{
  "arch": "dit",
  "model": "class-conditioned image diffusion model",
  "dataset": "microscope photos of single blood and bone marrow cells",
  "train_examples": 194171,
  "image_size": 48,
  "horizontal_flip": true,
  "conditioning": "class",
  "objective": "epsilon",
  "cond_dim": 128,
  "targets": ["smear"],
  "num_classes": 2,
  "cond_dropout": 0.1,
  "norm": "layernorm",
  "activation": "gelu_tanh",
  "mlp_ratio": 2,
  "head_dim": 16,
  "fused_qkv": false,
  "qk_norm": false,
  "inner_norm": true,
  "moe": "soft",
  "num_experts": 16,
  "moe_every": 2,
  "expert_mlp_ratio": 0.5,
  "slots_per_expert": 2,
  "shared_expert": false,
  "patch_size": [6, 6],
  "layers": 12,
  "width": 128,
  "positions": "learned",
  "optimizer": "soap",
  "beta2": 0.999,
  "lr": 0.0036,
  "beta1": 0.95,
  "shampoo_beta": 0.999,
  "eps": 1e-08,
  "precondition_frequency": 16,
  "max_precond_dim": 1536,
  "one_sided": false,
  "adamw_lr_other_params": 0.0026,
  "steps": 11200,
  "batch_size": 256,
  "epochs": 14.8,
  "lr_schedule": "step",
  "warmup_steps": 560,
  "weight_decay": 0.03,
  "adamw_weight_decay_other_params": 0
}
Rows from block 3 of a small class-conditioned image diffusion model, named by matrix and row number. Rows with one number within an expert belong to one neuron, the router's apart. Each number is 128 + 24 x the weight over its row's rms, rounded and kept within 0 to 255. All counts start at 0. Numbers have three digits each.
Before each expert's rows are labels from the 100 images, of 14848 (inputs lightly noised), where the router gives the expert most weight on average: "strongest on" is what is common among them; "place" is the part of the image that holds the peak. Only what is clearly more common there than usual is listed. The data: microscope photos of single blood and bone marrow cells.
# router: slot weights (model.blocks.3.mlp.router.weight, 32x128, trained with AdamW), inputs 0-127
# up: expert up (model.blocks.3.mlp.up, 16x64x128), inputs 0-127
# down: expert down (model.blocks.3.mlp.down, 16x128x64, transposed), outputs 0-127

# expert 15
strongest on: cell type: artefact
place: centre
router.30:159144142154138105118147107131103157124147146107153148127106120123140147080119128117106161137135097116156179097156141135101170101156125111113141114140150145127106110146180133137095174134151123103131124168139102099095148112088123121126158130129105128092084156131135097157123105111142155083118154125108125145152108137090134087091121092100081153134131180117168158141161105164123129088155
router.31:101134102117121134115123123174147161119134091174170139161143127169109108165132105097138095131117048111115134141102116147134087114109141164105123090086105168125116134082054136118131101169143134126130144102149147136110120123109141100091095145129150106127161141130094138081107108140121120109087118140139159079142137109110120120147149125154154112104123130099116132093123118111151126108135
up.16:121080088150159144145113120113156102182128072122112131160082179121122120140109159094125143125133144134148125095143192098145161145133148121149169149124094145152151136081146102123133121116122120158120124124151113098071129114103107173154149117157128171139131117142124150131150143100125126139145102124128174087118189132157097163171137125107135146138132151149133134093123127119146132126133
down.16:120083168108098145135102147120109147096122091141109117121158142141150101100138121150104150135132099141132122141111091103146163126123130105152145127139123150154140105159126139120160114112108127155128093136164113110035138165155152167162140121092107154119140150144129123144099123130135129142137160099177077098130099126129180108166118151178087109120128090132137099133145127100146114097112
up.17:140162121159160125125115122150127167160120152061114118150110160087127159124192153149164107126143158096103145185114117144120173127135114129095139124111137110139119135113141139136103148123168135123096101134116124110117140058170130140143153120155146125134081140112135115122137134161181140154097142133117158147076118115158153124106124094128116162139120157087127121148146119162130172126127
down.17:109115104132145118105106106137177122114140138104102131136137176107132151177114132137137167153099147177099191105101130119124145105085120146116140054118116121150119120145161118167168098182107111116100163127098138110141164104131134147135152123088135134134125113124118112116126129122179141159094153110097134156113158143176136155123122137121185145116112081125127138138094127116135116111132
up.18:122161161162124115140117111138130150086127120146141182143126122161104127124137163134124116080145118099124083120158109076120088094140168153147128122182133158119121101132112131131121141183133118140177144156083131138148109169179146140101154148130054137107149109151156129129129146125123137106146150097107112130144149149121138111113133143171144087117068103133149132119131115108113112114117
down.18:117160096155114110138142122142132131166083110157112115167125112171122135086136108097151110165129140090144140165138151117110108134150096125140165088121124136142141159137151132129121123107131145087143124089113148115114112098109146121095129122117103107112087162154144088070109148099124150132123100058137128122153099123135119160105125146108100143166119191134160115156143166151123081146111
up.19:104133115154137159145175150141161146111121122122128117112177142136132130112134164109136115125158138159134101122091123132108170162129159148133139136187106120091119142094142126126120156141120143154111144138155107117177142115115154140130090157105131047142165122086119141138112147178136102123095155108112176139131123113132098141147137098141146164080066128162130115127094100109130160143125
down.19:171163147106144120155143107134138109146136142109123146151079134127122133136133125176111105144101129167146173136159122137110152099121112142120108120176130105087108105183134133100157115138110154107119162138142124097167110149133168126126107162150117053164102119098146118128129122093132134134128092090142085129123149170157140111131120177137114111159074113165112150116155123144115150160134
up.20:130079144128159112088126105103148100175107140116173136129103137125111135134140134126130136074125131137140114140106107156142133148123156138145139140169123158115155142135136116037178150141144138190145126120198129087133146128123123140176100117192137157095153134105152142123158145102112128120136168167129140117141077120131119145092138101124125119114121134151126134096126134145133111120116
down.20:148066118134108153106123160109118169085154147106170129118151124106116097101118153128111134166145104117146147126134136161131112123148135127122115146155113152140175141119141143179082134143152145167118119150189121117139143151126129126168106128081151153080096106091109109095094145153095144131117083162124147119141190116125153103105086172135139139141112124132110127147121135099112102127120
up.21:171127125103121205114117131132142130160081110123158132141146183111100132124142142115166127137145132132145127117117153104111148154138145137147171136079095146167145133176104146144101123133103077154143144099118094102182114147127123142137091198144152178150142105125128100134119153141138129126148121138094106098139100118133162124105141163152154120100129097137151113096094114127126115139134
down.21:125136114161099098113090141134126132133146102155138143149116169096129122120096146143156128123151136137114151086143107140138132134100134149134157090091108156155147123101160081114151161150134112121151127103110119105173129115124143159113065189119113197111099110104147171141095119134084117136137152153163138108103130144142087142103135088119106149183129156141163135149162132122125105122139
up.22:154080112129143097126148167138147148134149130130159178133088136125138122119139152118160127142127184146127140122120092121141155110131149102144162132158143112158140167144109134126144114145126155131131164124113123171111159142102115198150132070174148116147123071146165137144131127139127117113098138136131136147102153156125081136112123134117132170121066153126123110092159069122120104133152
down.22:105073108143122164106136110108127089115065138131118102133154092109124113181150089120151153136135153135146136120117128108126168157132088096132127166135124116135127129132136129132102113096103135108112122127109112112095129144144166137151121082100109115152150143169108145116134095118136082070171124154171131123091161110121143121132122114134173099121074086125149126150130086133139096085117
up.23:112135128095112120127106152147153124095111109102111119120102168118161140133131161132112121074120136125098131118094114116131128126125139146126139117115106109158130135097108144109113117112118161166073144099143142247123142127141136139152114068126116085137135101119152153088148126103144123147118119098148119119077101081161134111145121116156148118128169097091089136132148125116142105140107
down.23:152093099168139121122133140083149171101117153142098123164105097134123099120125142121118202120119127186077136145133081111109148149118115132125130175118117143128133112131100142113126100119073123098135112146130147140101134118115168112128109164147151170115160117134160183156141111126112111097144157121171142149096148155111127094107115138113166136115126118139166120145141120101123083096098
up.24:102110162125109165129123076131154124105136183136128128143078149155144090114127167103121138118124133152108130175128096074128127153099147144091127147107144127178113156122140130126120157167137096152160127103127117128103160177091103129137070077139145110116104146187140092145150117090140137151085154141135143095128154118116143141114143118155142145121120114130147142101127117099150136110155
down.24:151101076132141095091139142120169144142134164136118127095162190140078173142117099150129109150131144146166139097135169062133136102149107119126161121131146111157111150121091115144137150089134126171121115091119107125134101095142104131118091087117149086136129126174110141133107136171148146129143099133109110093127119125143116127123182143077126093108151141110121141151130137139104111117122
up.25:147122113144091144124125151124126130120105116091125145158122174129088108121133182142094120099108160162154137135118131104132181149145183138116102150199087125129135132145141118132133148092116110147116105103141159135148147084113106154129168114107139151140097100122177110120159128148179134130124100128120162113139115110124129110087095124131135181126067168120138141135160127108114150102113
down.25:103163127142136123123136117114125118151146164082086127112131143089154138111216094112106125166103131104126112157117151078101175125138116120135136069158137115139111129137087146129141088136135121130130113122124115123132121150136116130161185097143123157144163124158096113127130070120117112152130168086133146143143145137142109140072113116145135108108131120116160108083096125149122155113089
up.26:104091134099128138122104116107112117151128121127109120105133111110112149121160132111110153143128176169143153132149119101113155142119107081143121134136140161125114117123125137160120142147088132101118146139119127069146117128146181124155121130091120170119073139103099086154121164105124148130108120105079101157123098083117119130082053112156116125150138120129169121166152134162119116070106
down.26:134126121136111109127124140137129127139127139165106094169096107134061101108158146135118110124121166076136120146128140141130142173144108128138141102080104149140116111103097150105131070071144125091136167172155132161121148109109145099126112155153132138089158139121131149137117077136106091113148124125108143142179126137108133113102115126113140145111121199157147153104164120129106129101091
up.27:162122132135135150110110143106112132157106152113113073139085154098159155103114138138187189127127148136145165156081128132151134169168096119139090132111144154121149150114136179140111116099115157152105141135137119110105162098080127140142108110120100154148074133089129177125146120111167137148098112083158132154101146126143120133135121120139136160143128124117127071147153153135135134139114
down.27:161105141143130138144159122167070117113111094130164132151120111139177117108126128165113082121134137118195118152098166142152081113137161084153088169146129126119111125081175101133117169135144148148123134101128128160128111125121141146152121092135170105140083145104150094105133156116162151150095134134136141090151137141116113153137122131139064109125123142127135142110137144145159154113139
up.28:116120130161119151096110136124130088147102109131142136101142165117135122149094085111122160132103161199198105113113177124129109152149112155130128143126111148159152132113124087122131128080079122099159115106117133118122111171174095134112144158182093155149152132149107123124112109113136127142158107130154116108158128143156171157143158122177117143130155141119125112102118139102115117160153
down.28:136106101125124122103124131113176162096131139118111163125114137127104141116117141122149216131147148187064126103157094092085136130113146154099138141123126138143135145160114143129137100168071139084088106143119146077101160133128124115120115142110103132164164107151135145146148132128106150123146145121133120156133121140172126101146156135104172120108130101093129136152123135126124082166130
up.29:169142127147142152123139138104148132124160137139129153109144121153109116134127135108125124107162137122145161130154108174131089173116119162133154149158107103128103149120139123093117137152162143125156137121147177116084116113106122121081095113125165168155127162126110145129098143088153109125155083134110067098110132180107139161078129158120105161187096111123147145138082115137103146105138
down.29:089127128111111125099135123089145135131100167152106113147130121140125101125082130133131129118119108132103112117140132161170096100099136181131132152129150115133118149158102135149137096131150129099137099126115176140113148148139125140082076137122123162163093060124169148140148146182175136128136144146097171114126125078139138087093125103133153088080096154116128111139159129127144127155146
up.30:135143103154089163139106134128159112158094088119157119166127149140083129116097109118123186135156127160187096119191120160122092170137075169128122183149128184124120115083130104109122122079109116163133140107127118138140129114120135128108133138131189116116104135111127122172110128117115113148142104138130153155145153114117094125102112140121123120091129130122138162132138127146105102150124
down.30:090170128125132134130125126092114142114155133099154146115166135111106142164124134116120142144099128138055114122110118136118164145128176123083138113151133137131110126128082149114155110180135095105143168140135113109137140127125064129103154139135195153094168148098110142190125121143109118144131155132133122157124102093103105099109094137139147137113118070125123103092134118140138153155156

# expert 0
strongest on: cell type: promyelocyte
place: top centre
router.0:112149074123138119125104159178120135131108108138162088177131152130109122142165154143129109107113074108115130156091073117134120109065099156105089122140106123127102122125088116127131130176128100127137166121149121131139110126113095131102121114141139107131110149123114122106102162125120111109097127132154147128099174133099100153105155157139152132154127112116079094157139116093159192124110
router.1:160121139125178135112165175125136129136116090144120103130156115137108103132193135160151134111140104107151143141099149135085152121127120132143155133154160137160138144111174139102147124136115145112118075138136128215093144143141113167137091140112150127158127101141094192134125153171113119141152089152088159137116134170133132149133129151117147164102123135126118119119116168113136133130101
up.28:201135144129131148159100130095142124146152157138078157147142134137131108115144125149158153163153116140146133134084146147146140127190141140127118149181109093090141144118171159176130152088117092168133133116161147103100138137112121119187144157116138141139131102126167158160142115117107104157130150149158124152144126122148125156177109153119143131154131116136132125101160105116141105172149
down.28:093164102152112143088125149095138126126166132124103170132139156114122191156145148126164107106119127143105148108146106126086148131085128124134142111128085150138093152180140086145128172146136126114145081091122132064137106095128102151121111136130111158141121117146158133143111133110090135169130136110121113108148118144156115087145115136166123161089133113110124152129069134112111108155168
up.29:108147127133137137112096178149109154143166106091147159121180115121173151114114151160147132109122145127097181147145129141107130176132113127093123091139146104090120121143114158176096146140129136126111149104174150106125115149148170147154134133136144124143119142086193122161132142111122178121132144147093138140093133100125153162137073104148144104127180136124111134151137138169119116142136
down.29:084135134091103148124129103139118122088162116106165185117131129132100100151126097090140155111169133126121090082139109115128143116123146108094110155127139165152165131111087117117166095155137097136130092117168118120107095159140109153087103130121187094146134120092130132162146170120125134119159125158143076145149097113121128102130157106145124106138111104121083146127143124133071122130133
up.30:163174133148100135153117131124105110129077144103137084123090156124190169091108163160145119112127143108119114145139151103127140132145124147165121112082108127128146104112122122093152169094111139135082105120144140122149121090169103122121130096089083095110089114113110143131120105118174133138124140112140123162089097093147161136146125135125092158136145131096094127126141157115113081160121
down.30:102085128136126099116109077136157107080170147147137125126136122129142132101153081150159156134112112141088114113175113090134125133079114161081138164154097138124130139163162120099131094140109149129146153125148155142095103153135136113102104148149119122118124169136183129146117140098123138135176114101128155129136118161129131124157104145114105093122120094091148148178092101166159110130146
up.31:147141129133122125119112152146145124138087135125105143130090100102204141101108112126094142132134153139122156120111129134139138143160075104102125085086154113145144121136138160176122139133133115086115115155126140097095092131139161143126100151097132122095107147126127129125167102090132145113134109080135113136117082122148134099129122059169098128114112143092141141169133086126108062133146
down.31:171158120110089132157141126173088114130096132157117117097101132154097120113118111150139132101150104115151115122152103154087110160120144155132126167138116100120118081114134140128120127103109179112123104127185180089074077142134165101152107171138153118115143133114096107089131138107138114140158154146135106102136131134168091093116107137084127115157126125144123100142162149100112130139117
up.32:116143138107111104150084109126146164104176156104097158111112122087141162148107136132120121113095133151116168146156150112173129109142150077133137114125091101077141147121144138120120116095146161137126112129162128136148112100114139109126147128129143099114115130101173091121147096102150141145110150127090150132190095099143184108149120111145103154098153156104122164144106149174133094106146
down.32:131151127153157143088134132200171127135123103121137119138117113118117160121134104102127147140124145141122101071138112131124094103112145155108107096140093080120164140171138086119146119142122136120123127117157156110066166122132145134126086153087170123148126136153129121134144169113108171116107146146155087125128113125117125105160075096134134104164150074112119102147135130080150117112143
up.33:157090139177112137156133127136129150176100189125171140163094125156125145105143147098128089126153200122159103139090141094139152136175141118131097097148131119103130126135128111113123143083142140124139111153124110094141119080168109075127165139129131144128075136098127146133110116121151134150163120129143138159160141139140144099135123120179109168138132144153122127122149119099095138153148
down.33:152089127099145119159140118140128114081135168135147167111145127098161078099137081093168127133140155131132129104105132126199120135125125128094098145114167155131137143096133115129083121167147106142127117146110111191145121193121123104134122133116176115132114147130162140133115115119151122161168173125130089141110112138122177151169108130136134107119101094127160144147134121156155134133141
up.34:112148119155113095127145145111099143144152150114093107161102130063112117116119137148160146137103165138110147157130112138142104102095141126099128133131071075128136142153143114098122133125134098114188108129105110075108155104123100099112124129137150138181138148174152130147097135137101135118099133108131105125166148153147074120149115125128102145128088153135162119110161078098132170141153
down.34:139141152085145118144132110143101128146121114125159139107140172154106114128104117171113144156166156173135113131159105144100106155162109113136128102133174139124127051103090150136142112114102145144152123101161123115110103131156124130131142143124144152155134079098107121103152140140147135104099163130147115075088122104134080123094162125092127109147146110140122094109130119118096158074084
up.35:102123124144138130140116078191134132118134120125141132138150121137177143110106151146119148148129177121122136138125127132111149168131125120140134113089134185131165138122115113174076173140104135124098114141132143092142136112133172161119108144192112105086118134119115068116115082120125129115120147132116161157149123117115169127097103133143111119100116120151099148091063149171137090115127
down.35:141094113132133134128143131107117169118116128112129123166121118104112109117091148101106187126136109103130106148147104134124135111122088116122123123097121139130190167110104139127160086148119099159115131159137117148107098153161159126110108106090115102132135146136111159142144162134107080057170122130143094116140119101134197142151176145130132128166100123153105108178173114124135108133123
up.36:134105115113137124116132140121121127112126112105090153103111105085162146148066132102176155159125078119130147134145129138148132161122120104114180103128133120119157160157117086134104079114129134127071130108101147156132128119127133083097145125140081135124159122103143115107164083128141150119124151084132098140114097118144146105138038110137102136140165134110123109117129163105120135153111
down.36:132115114151124114120140107111157130119153128144103117127114128117113140151091114089129182118096115113110117118095107137118144120072139153146149140146084127149196146178118099095106151170099118117082092120155131115099144130157130161141109130137144107112148168115111110133106163109135093127105161150143110153103138109118130122149138121130164101178130111118112098169145158167135048137120
up.37:132112120122104103114118126161138131136110148102121111122122151130133139077144155168088125093125161126108172152154078091152183146141124116117120097148170108150139130110123134156116136117135122110109130136156130130074154092121159170139122114125124064088115079136145112151153111117161137133093152127109120180110110090092110104102091122095110129104097139090112120134127098159108103103152
down.37:100128096102089163130119133114114126114115153119126127131117123126174072153146107095127173103153131124128089148121135091147150120102111156132133143141122141132169118114092105106125056155116150170131094141159136180101091156127171158139114121133166106123118155117151122168135142107129127134143073149135101173121128148103130140127101094141098100153168152112146118154140141123087100118099
up.38:171150132161144116132104144172111095129162123108129110122175143129118150126127132147124112129095125109118141136131144121133130189129128150126115138095102155099124159127120125081110112118127112155134139096124114125117117087138155153118126102204133128117085123134204139114114148106128139142133131122118160169148118132147150139163169123164121121133203143162194121138142149169121151102108
down.38:141113115181124152113118106170142168165113126077105141166131149123139109091109159135146135125148114149133133160132113153104138130144122156070141137086136133129079156119125092190165108127145140160126162123123128117153164160113146120137110139106117143122115096120125141128125115147119132145102128086136131169108154126127078124138128107101150132093176120146175061132108100099148168110134
up.39:093139098116139064146104103133122134119123124098135109145150154093132174123108134159089110094107134153075108140177090122183101132076129122117082115119097101121130097169090125154109136128149128146101135101133143183119102129154092144103133101125166102140148175107121113134100124118135140109107118110158117125137129126121094121128142158090128117131138096132094104132109086127126173125104
down.39:122113123146151140109126154139174103138129155095097106138143124153116160148116145165146101111100172159125132153136181144145150118122114117131135143115118125109088153141155106132110168116143142143091193121118133131150137117121083122137155127107101106097115155137120162167105117161125135167171103101112153149150155164086137137142113132138143179092094151106138151116117106107180101157178
up.40:128155144112137143136110139144153155102124129094140107135130149080187146129130135143152110135138108091133123176135157110098146157112114126118140124113125119181147168132105123140114132124157119143077123143141169217164137138172116136085141112151135112124126168124123161106128132127125181146109148117166136150080161145180154149140174129140127112154154121143096107119114109126133152164137
down.40:100115135123107120124179160118119120097149127115156162121138138121114136136152110119132112105084098074117113132134119114095130084153152086153101127113103127146157170114116149136138127127140103112119100110116092135116113152129098100118153084123090110171182106123138102095196141105118137070105127112101115125175113087147132152123154138143153082129128149176119161112163142123119124127098
up.41:119135114156149106115084159157178188156105128136095125115120154117143074099090088150143162127130180178155130112114150147127095156157098138107131143123107116141150124087124098157121142089094121127113120103118077140145087151136106094143157133137076112146136159133162177117104118119143122134161128133189126150129142149131131129121146131114135110156142103122122115118133093111123139161131
down.41:152111138113154123156102104129164129130147133138125104122140144160129138123106104146104079125114117174141187124132119142158096099149092161147099112118171125147134109130196167127125138098105133144160168086103143134173134110086156087123145136117097147147079126153132120059140127151152117093122144117118153090100153158154125113122114142085133142140137130172154114117130111114146120107113
up.42:124125120088087117133128155093132095162081099114169133116121117120143177146111159148101143122184104130103107152134154148151109164096126142161123102143155129174146120143099120136156083126128134142127170158116165224158129123127146130129106128116127131136140136148141142118135136157132135109123101102124105104098106150160099151166174139144129128148170151146142128159154132171119120139113
down.42:161125184175118143122145128119135075108183141123143183116153100129165170128128098148126129125062122121165124110093163128114080104147155093087115140171098168140129124132148103086117167135123097139112137130100111128148122114149067140157119119123128104134096119116128116171152111132096156129127145153135131087136123096102097102122105101129119130094123138126107130124108117137143147111127

# expert 4
strongest on: smear: peripheral blood
place: bottom centre
router.8:134127146126142157135115120156124130122108162132122152096138137167142114120132113086100114127169134120139084079108120126112151129165134143140145123095161169121080111114110116158124154137104168154089174142110149132157097137156147119167153105133081130051124080138124118123166148104151089139123142103123099140107095088115165086107137100142126101155138127123152145149109117137086100122140
router.9:100137141117154094101153141122096135136163146131072144137139099062134134122123141122141180152090145123100163154137126107124112090116107126118129148141159087116155122155171131141136127140109145077142085151132124125096139119072158128121116131126183134171100185156138142121114133154102156114115122112143128122133150159177101133119153122143109178108106131130156111126155113138168128145089
up.28:134134131110119139113145155141196139138093083109114142131106090119166095137097155138162134133142129147152145116127132165138137157133129158137156107147128130123143183106140169154127101147122108150091138127113157130159104202148106164104139171153143148137129108092111142164152140165127184129173108142131125144140136122154138148147126115108122106105118129135105123138118131113120145181202
down.28:083142120165113147110109095138137112114130121127127120136131110112098195163090139107142121116116109124117139131146102161132165117079150135091143124156072080079114152148149131138133156158129128117128109133103119089144136115136111162120127133087153124122131145130136124161083128110117128124142116122128130141146124115153161123163095170153137129128127089145110154159099120165183132199188
up.29:156124143109121143132124113108141133109121057095154150114116132138098155119126166136083123139145125128131144183158133062144138161104137109154131134138118118144159141136102150096133135101163150131143133128168135071163140129145113149063125131164149142141152148108152114145106097130144189127116156146132123168141127128108151179144104153126141118159160133163087135135147143185127139124142
down.29:109132140165173084121114150141147077175119079131140088161144124155155144123151079161079129137081121097094142116129132058132141106122128143145158149132112109133105131140148120162100109130133145122108146158119123118168154148128122128085127132083112146099136155125142157108144121161143167142153077093119133168137141109113128089130109128120111148119097104137137147128153135091143146121169
up.30:144126138111135104138124109136155124125110070106138147125111125138151184134117155137124154128160133120163142154093141155150109145144125100147136124145152109098157141185151098136122140117130204104140123122174144148150127128110140163102163175206126139138141166099135139132139156162159161133132146166116144176134106151142161133147146143116111145173124133152127124095154129115138127168094
down.30:091136119104126147126133175114128143155142077072123152126158152119114123111125126089117186140098123120097098148168123154131108127115113123144094129112133122111147166114118132150132122112088188158125130106186101093150140156163119150136133126060135159128121132084150101143153119119135089096119129156150130157126149112138140126132131130158131112087125147125126151151120124190125115150072
up.31:151182153117174136145157146128124141142108121153165139156102132147099142119131138139120114181126117129112169120116143159151167163137157158162154155124120139099171130126141137130128130117132138162139108099100130051131137115105116167104154198149138112120150163124142089159123127172100121126112150136171151166150134113106144159143109138192151150163148125125123146106126137130155134126141
down.31:119084093148079171113171113132100134087122108139145112166150088145173137124137129129111107116096130122177160160138145110123147120110100127150094109142094140083120133108174141119145130131122161123122137119079127141114149142114156164132156099066093110109096148129167119136133134079109115121149106098131150138121132145138146192120128133150095136134133154156127153142154165138173129143129
up.32:072128121103129087120099102129165139072144132089089132129111104096155127134094100117159105103093137137100147118193094082150123092092127091118173106097107106109135159115100165139100098136172155135113112127176143148137145115126123116098117105077154113112091152087137113135144130120123144146114129102115102122154123099133147128120117109129109115095113107107117160124126125161112113146127
down.32:116124166114145128152089129143150115126141140062127154118115106078120128162071141117153169096142116165121091148144148134138139084120177107064101136115128092141153155142153108083152145168130107141101137123154142115132112152170125100122120156147108119153148083077117157159132179170116144121102094122122113138138138129113127100123132127138141138125136119122129113115134108101104132177151
up.33:087176138121100107125148078084133135132131147142137135172088139112102151147135125117162135171114101154127144131135131116139094141097123120130091137091113108147148138142133107134123089146154105107192132102117123153129135137083104101152146125148141154174097190157130088112115141142113158121106122117157103115114176135150091180123115126143122148168098150147131124145181102143154127121124
down.33:153164124140197161096112161109115105128114119102112123139180150124129058113151111113135128115151131149183081094109134141134110120127136111136073127104140142138151098106130112136153142110149138115178133092158124110124097128140155134176126121101123145155111117113127158130109133129124169145145114117138137137164074164128152088117109102124109129096127136135120134092090107135094074099116
up.34:131155089120106133171131109151160122115109146140101156169129153165141086152139121148120119125153089118125134139069145168143123127128134140161106147181111098164144153114140117142163090132108131173108147171158120134119101124065105154166127147124146109099159116109143148103133128101115092138163105172144165127146113170132131177139122156130130134107097107117125154130104174144115127140102
down.34:153123136103143100148125091132125170148123148145095085114133105143112119096104151147117134182118104102150153141128146161151110141151095161134152108160124096140137121108116157119142128102108159145120168177123139106119150109135146105136140117132114131087114166147073091103094108152139075115117163140147146126111146095135145169109165135082140128193099135131133085131144119154159134119087
up.35:138147154159115133130165132120121114138159166144106167111127132116139155095151182123154137159112163142129119174152091110136117129125112122160131158136149115101146125179181121150145127107132167140159122126162107152120125129110081127115123142085170159148115132110192147151129119131087130155135126155137115152169141141159148144120153167142143198144124105139151137135177130156148135159109
down.35:132145122107121169143102158100087147132112149093092136122116159076122079167143083107152160087155121157129132133122128074112155133130165111147102129113138131145146126137115146110090107137100160151139108117147106103152121135132109138137120092198107153123160133097107128132147149155084086154117124153149136148119117129150081099107137105152140085098124160146125122115132151098096107146095
up.36:163125168140140137139141126109144130175126129132143132153114142169112170116131098135119140130152123139147154160172136173129109107123125127100110123124107148096165160127105140125186150119132121091127132096121175138130124122126169140111095102104134128133131171127155139153134128203127155165137147103130168152129157102117149106077133174146150163142157133116099141145202144126150127154158
down.36:071109110118150120155136116117141121111147131123145137121169107122147142142128161136115124136081124128091137114129112198118111170132124141071098112089162124086132172139170150129066108131097134097094155123095144166142162128131152114114114113138124158129134106137148123143148111098112132140120134092130096149123124140111144159075128108158133091150150106121115123142093114184149175148151
up.37:130112118151114147123082105137132108083176151123068152156151134119138120140155129119152142146115113120113156165158142101157134132137096158144087140135137081167149169116128171105117123113165116155147112139164095081139120103105164097126103122123148145164137123122198150119127112070103088117132078151143111128139127119134096131147126109174126131130149131122116113150163095127151114128108
down.37:117108137106140136137109146124102157152062193121073123126126136112142110116130118125138155113143116112179103116128144132162152116138161102168074114145081064154144146135117112113128137143155133142133107177131091106123138162168167123169137094132119121138131117139074139133108123160128072118119139117113147139120116134138155136126123121111138115147172166149143165095125139120099118135084
up.38:131136139163109115122107093109145111157113094134131157171161140141128143130168085164106128162135125111105115184137112095158136143145109162120085123150151142130131154081123141130145131131144095144187133146158134063160120121082135159124136113144123143132169144141158164119121108151120101136107114201133168142147120128128145117142136155117130148156077116134117141140144159170143124141091
down.38:168141130105165132118142141106130183105137099133132110101091128159136100098140175107125127158136138111189143107133160110184083138140144122119115117150130102129118138128101157133127136133150145141207165160116125139139149131166100115124161100134153123136117115155128074120117135104144098113119137171135138132117117095118130163167142116148141102111094152105171107121142075123146105152085
up.39:138111133157159142134102160162142127186097122137156101166101133125142153141117142128106135112108119138181127137128127131157168104122101114128105116183123130113101130124114097101112159116148126051131124159148188193153123098126105120088138131115130123069101153149109127129155130109160085154098121144126131126141110142099128121130107087154091122150135177144106122128103104124138148125142
down.39:134153102101129126162106130108141156121171138128137116104133121140122121135091128154113119111095123114090168144110116140132174138099147167136120120132122168092123115155142157097151116161133133109121146163131170119153169117106139138156184123118143158042151118137113113136099095133141062161125163148108126177128126121124112160106100150136162161127098114154115092121161128136124120172119
up.40:146129147105161099139137077111139110130137170164112094171155120135161130149123118139143134136127124121124117148095109094166119076090141117119117120055115110148125152116138135144145115125162131135133118153141137075113114068088087077124099110095165120127108166121130117131131126125101085142102141149174122111150133123120140129180104130130126136162176100128124118113180097138149150147122
down.40:128148145121120186145123154151147125147145134115126133114107131148114125135138123078106103121140139106180137143189139105134125141135057156135137135109150098151142133130108128105123107118153159193108135168102108152104109154112126116122120125128124081128101140090142132174129140143077104102133098162136103162135119150134151105154155090109106159158142179103110124160157123105098108172135
up.41:156112126147150164149112162119162112170126079089195116115133151152175197138098149153136119123119154144144141139128170118162150134111158124128156111102098155143148151146136111088134124094175139150082110124144169080158149126160130157097157103152118121150130153102125171144121132125168135132139117162104149152126123108126123117163139116114113130155148148142079127107145126144129138133119
down.41:134122132122147155118130128104157153136149092117136154095138152161144149147083121084092140154138105154121157075119151104154122133158110159156142107137156087094152137175163146189109155155143128123123130119107153094130155137135082157096137083101098102132121139167116129146135141112114111136151083154128140165089123121120171150139142103126156143122107116129088122169132132133135133182158
up.42:119136115094131103166112085124138097110147116122153154133124120133101131164111118120092092126119085109109117100109122096156123087094171111125122140140092110127123129129114119157123103114173135172100134150152124108123135104117121097138119114106177127082176147084067097124132117104107105130090128128137133073159129103102112141173145134112153084148125109156104152087122098134130173127105
down.42:176150128144168128111133100152086117148100112139102115152116094124094067120120117107118132145166108117193102126108152141142088135137142118119134147105134110158135083081116124141123090083110125098153145113138121135129117100122157134108099152158131112157131145114131153128107142086154199114116115118145146133153113148152138121129169127095132092166159150103138116107104098165135078116134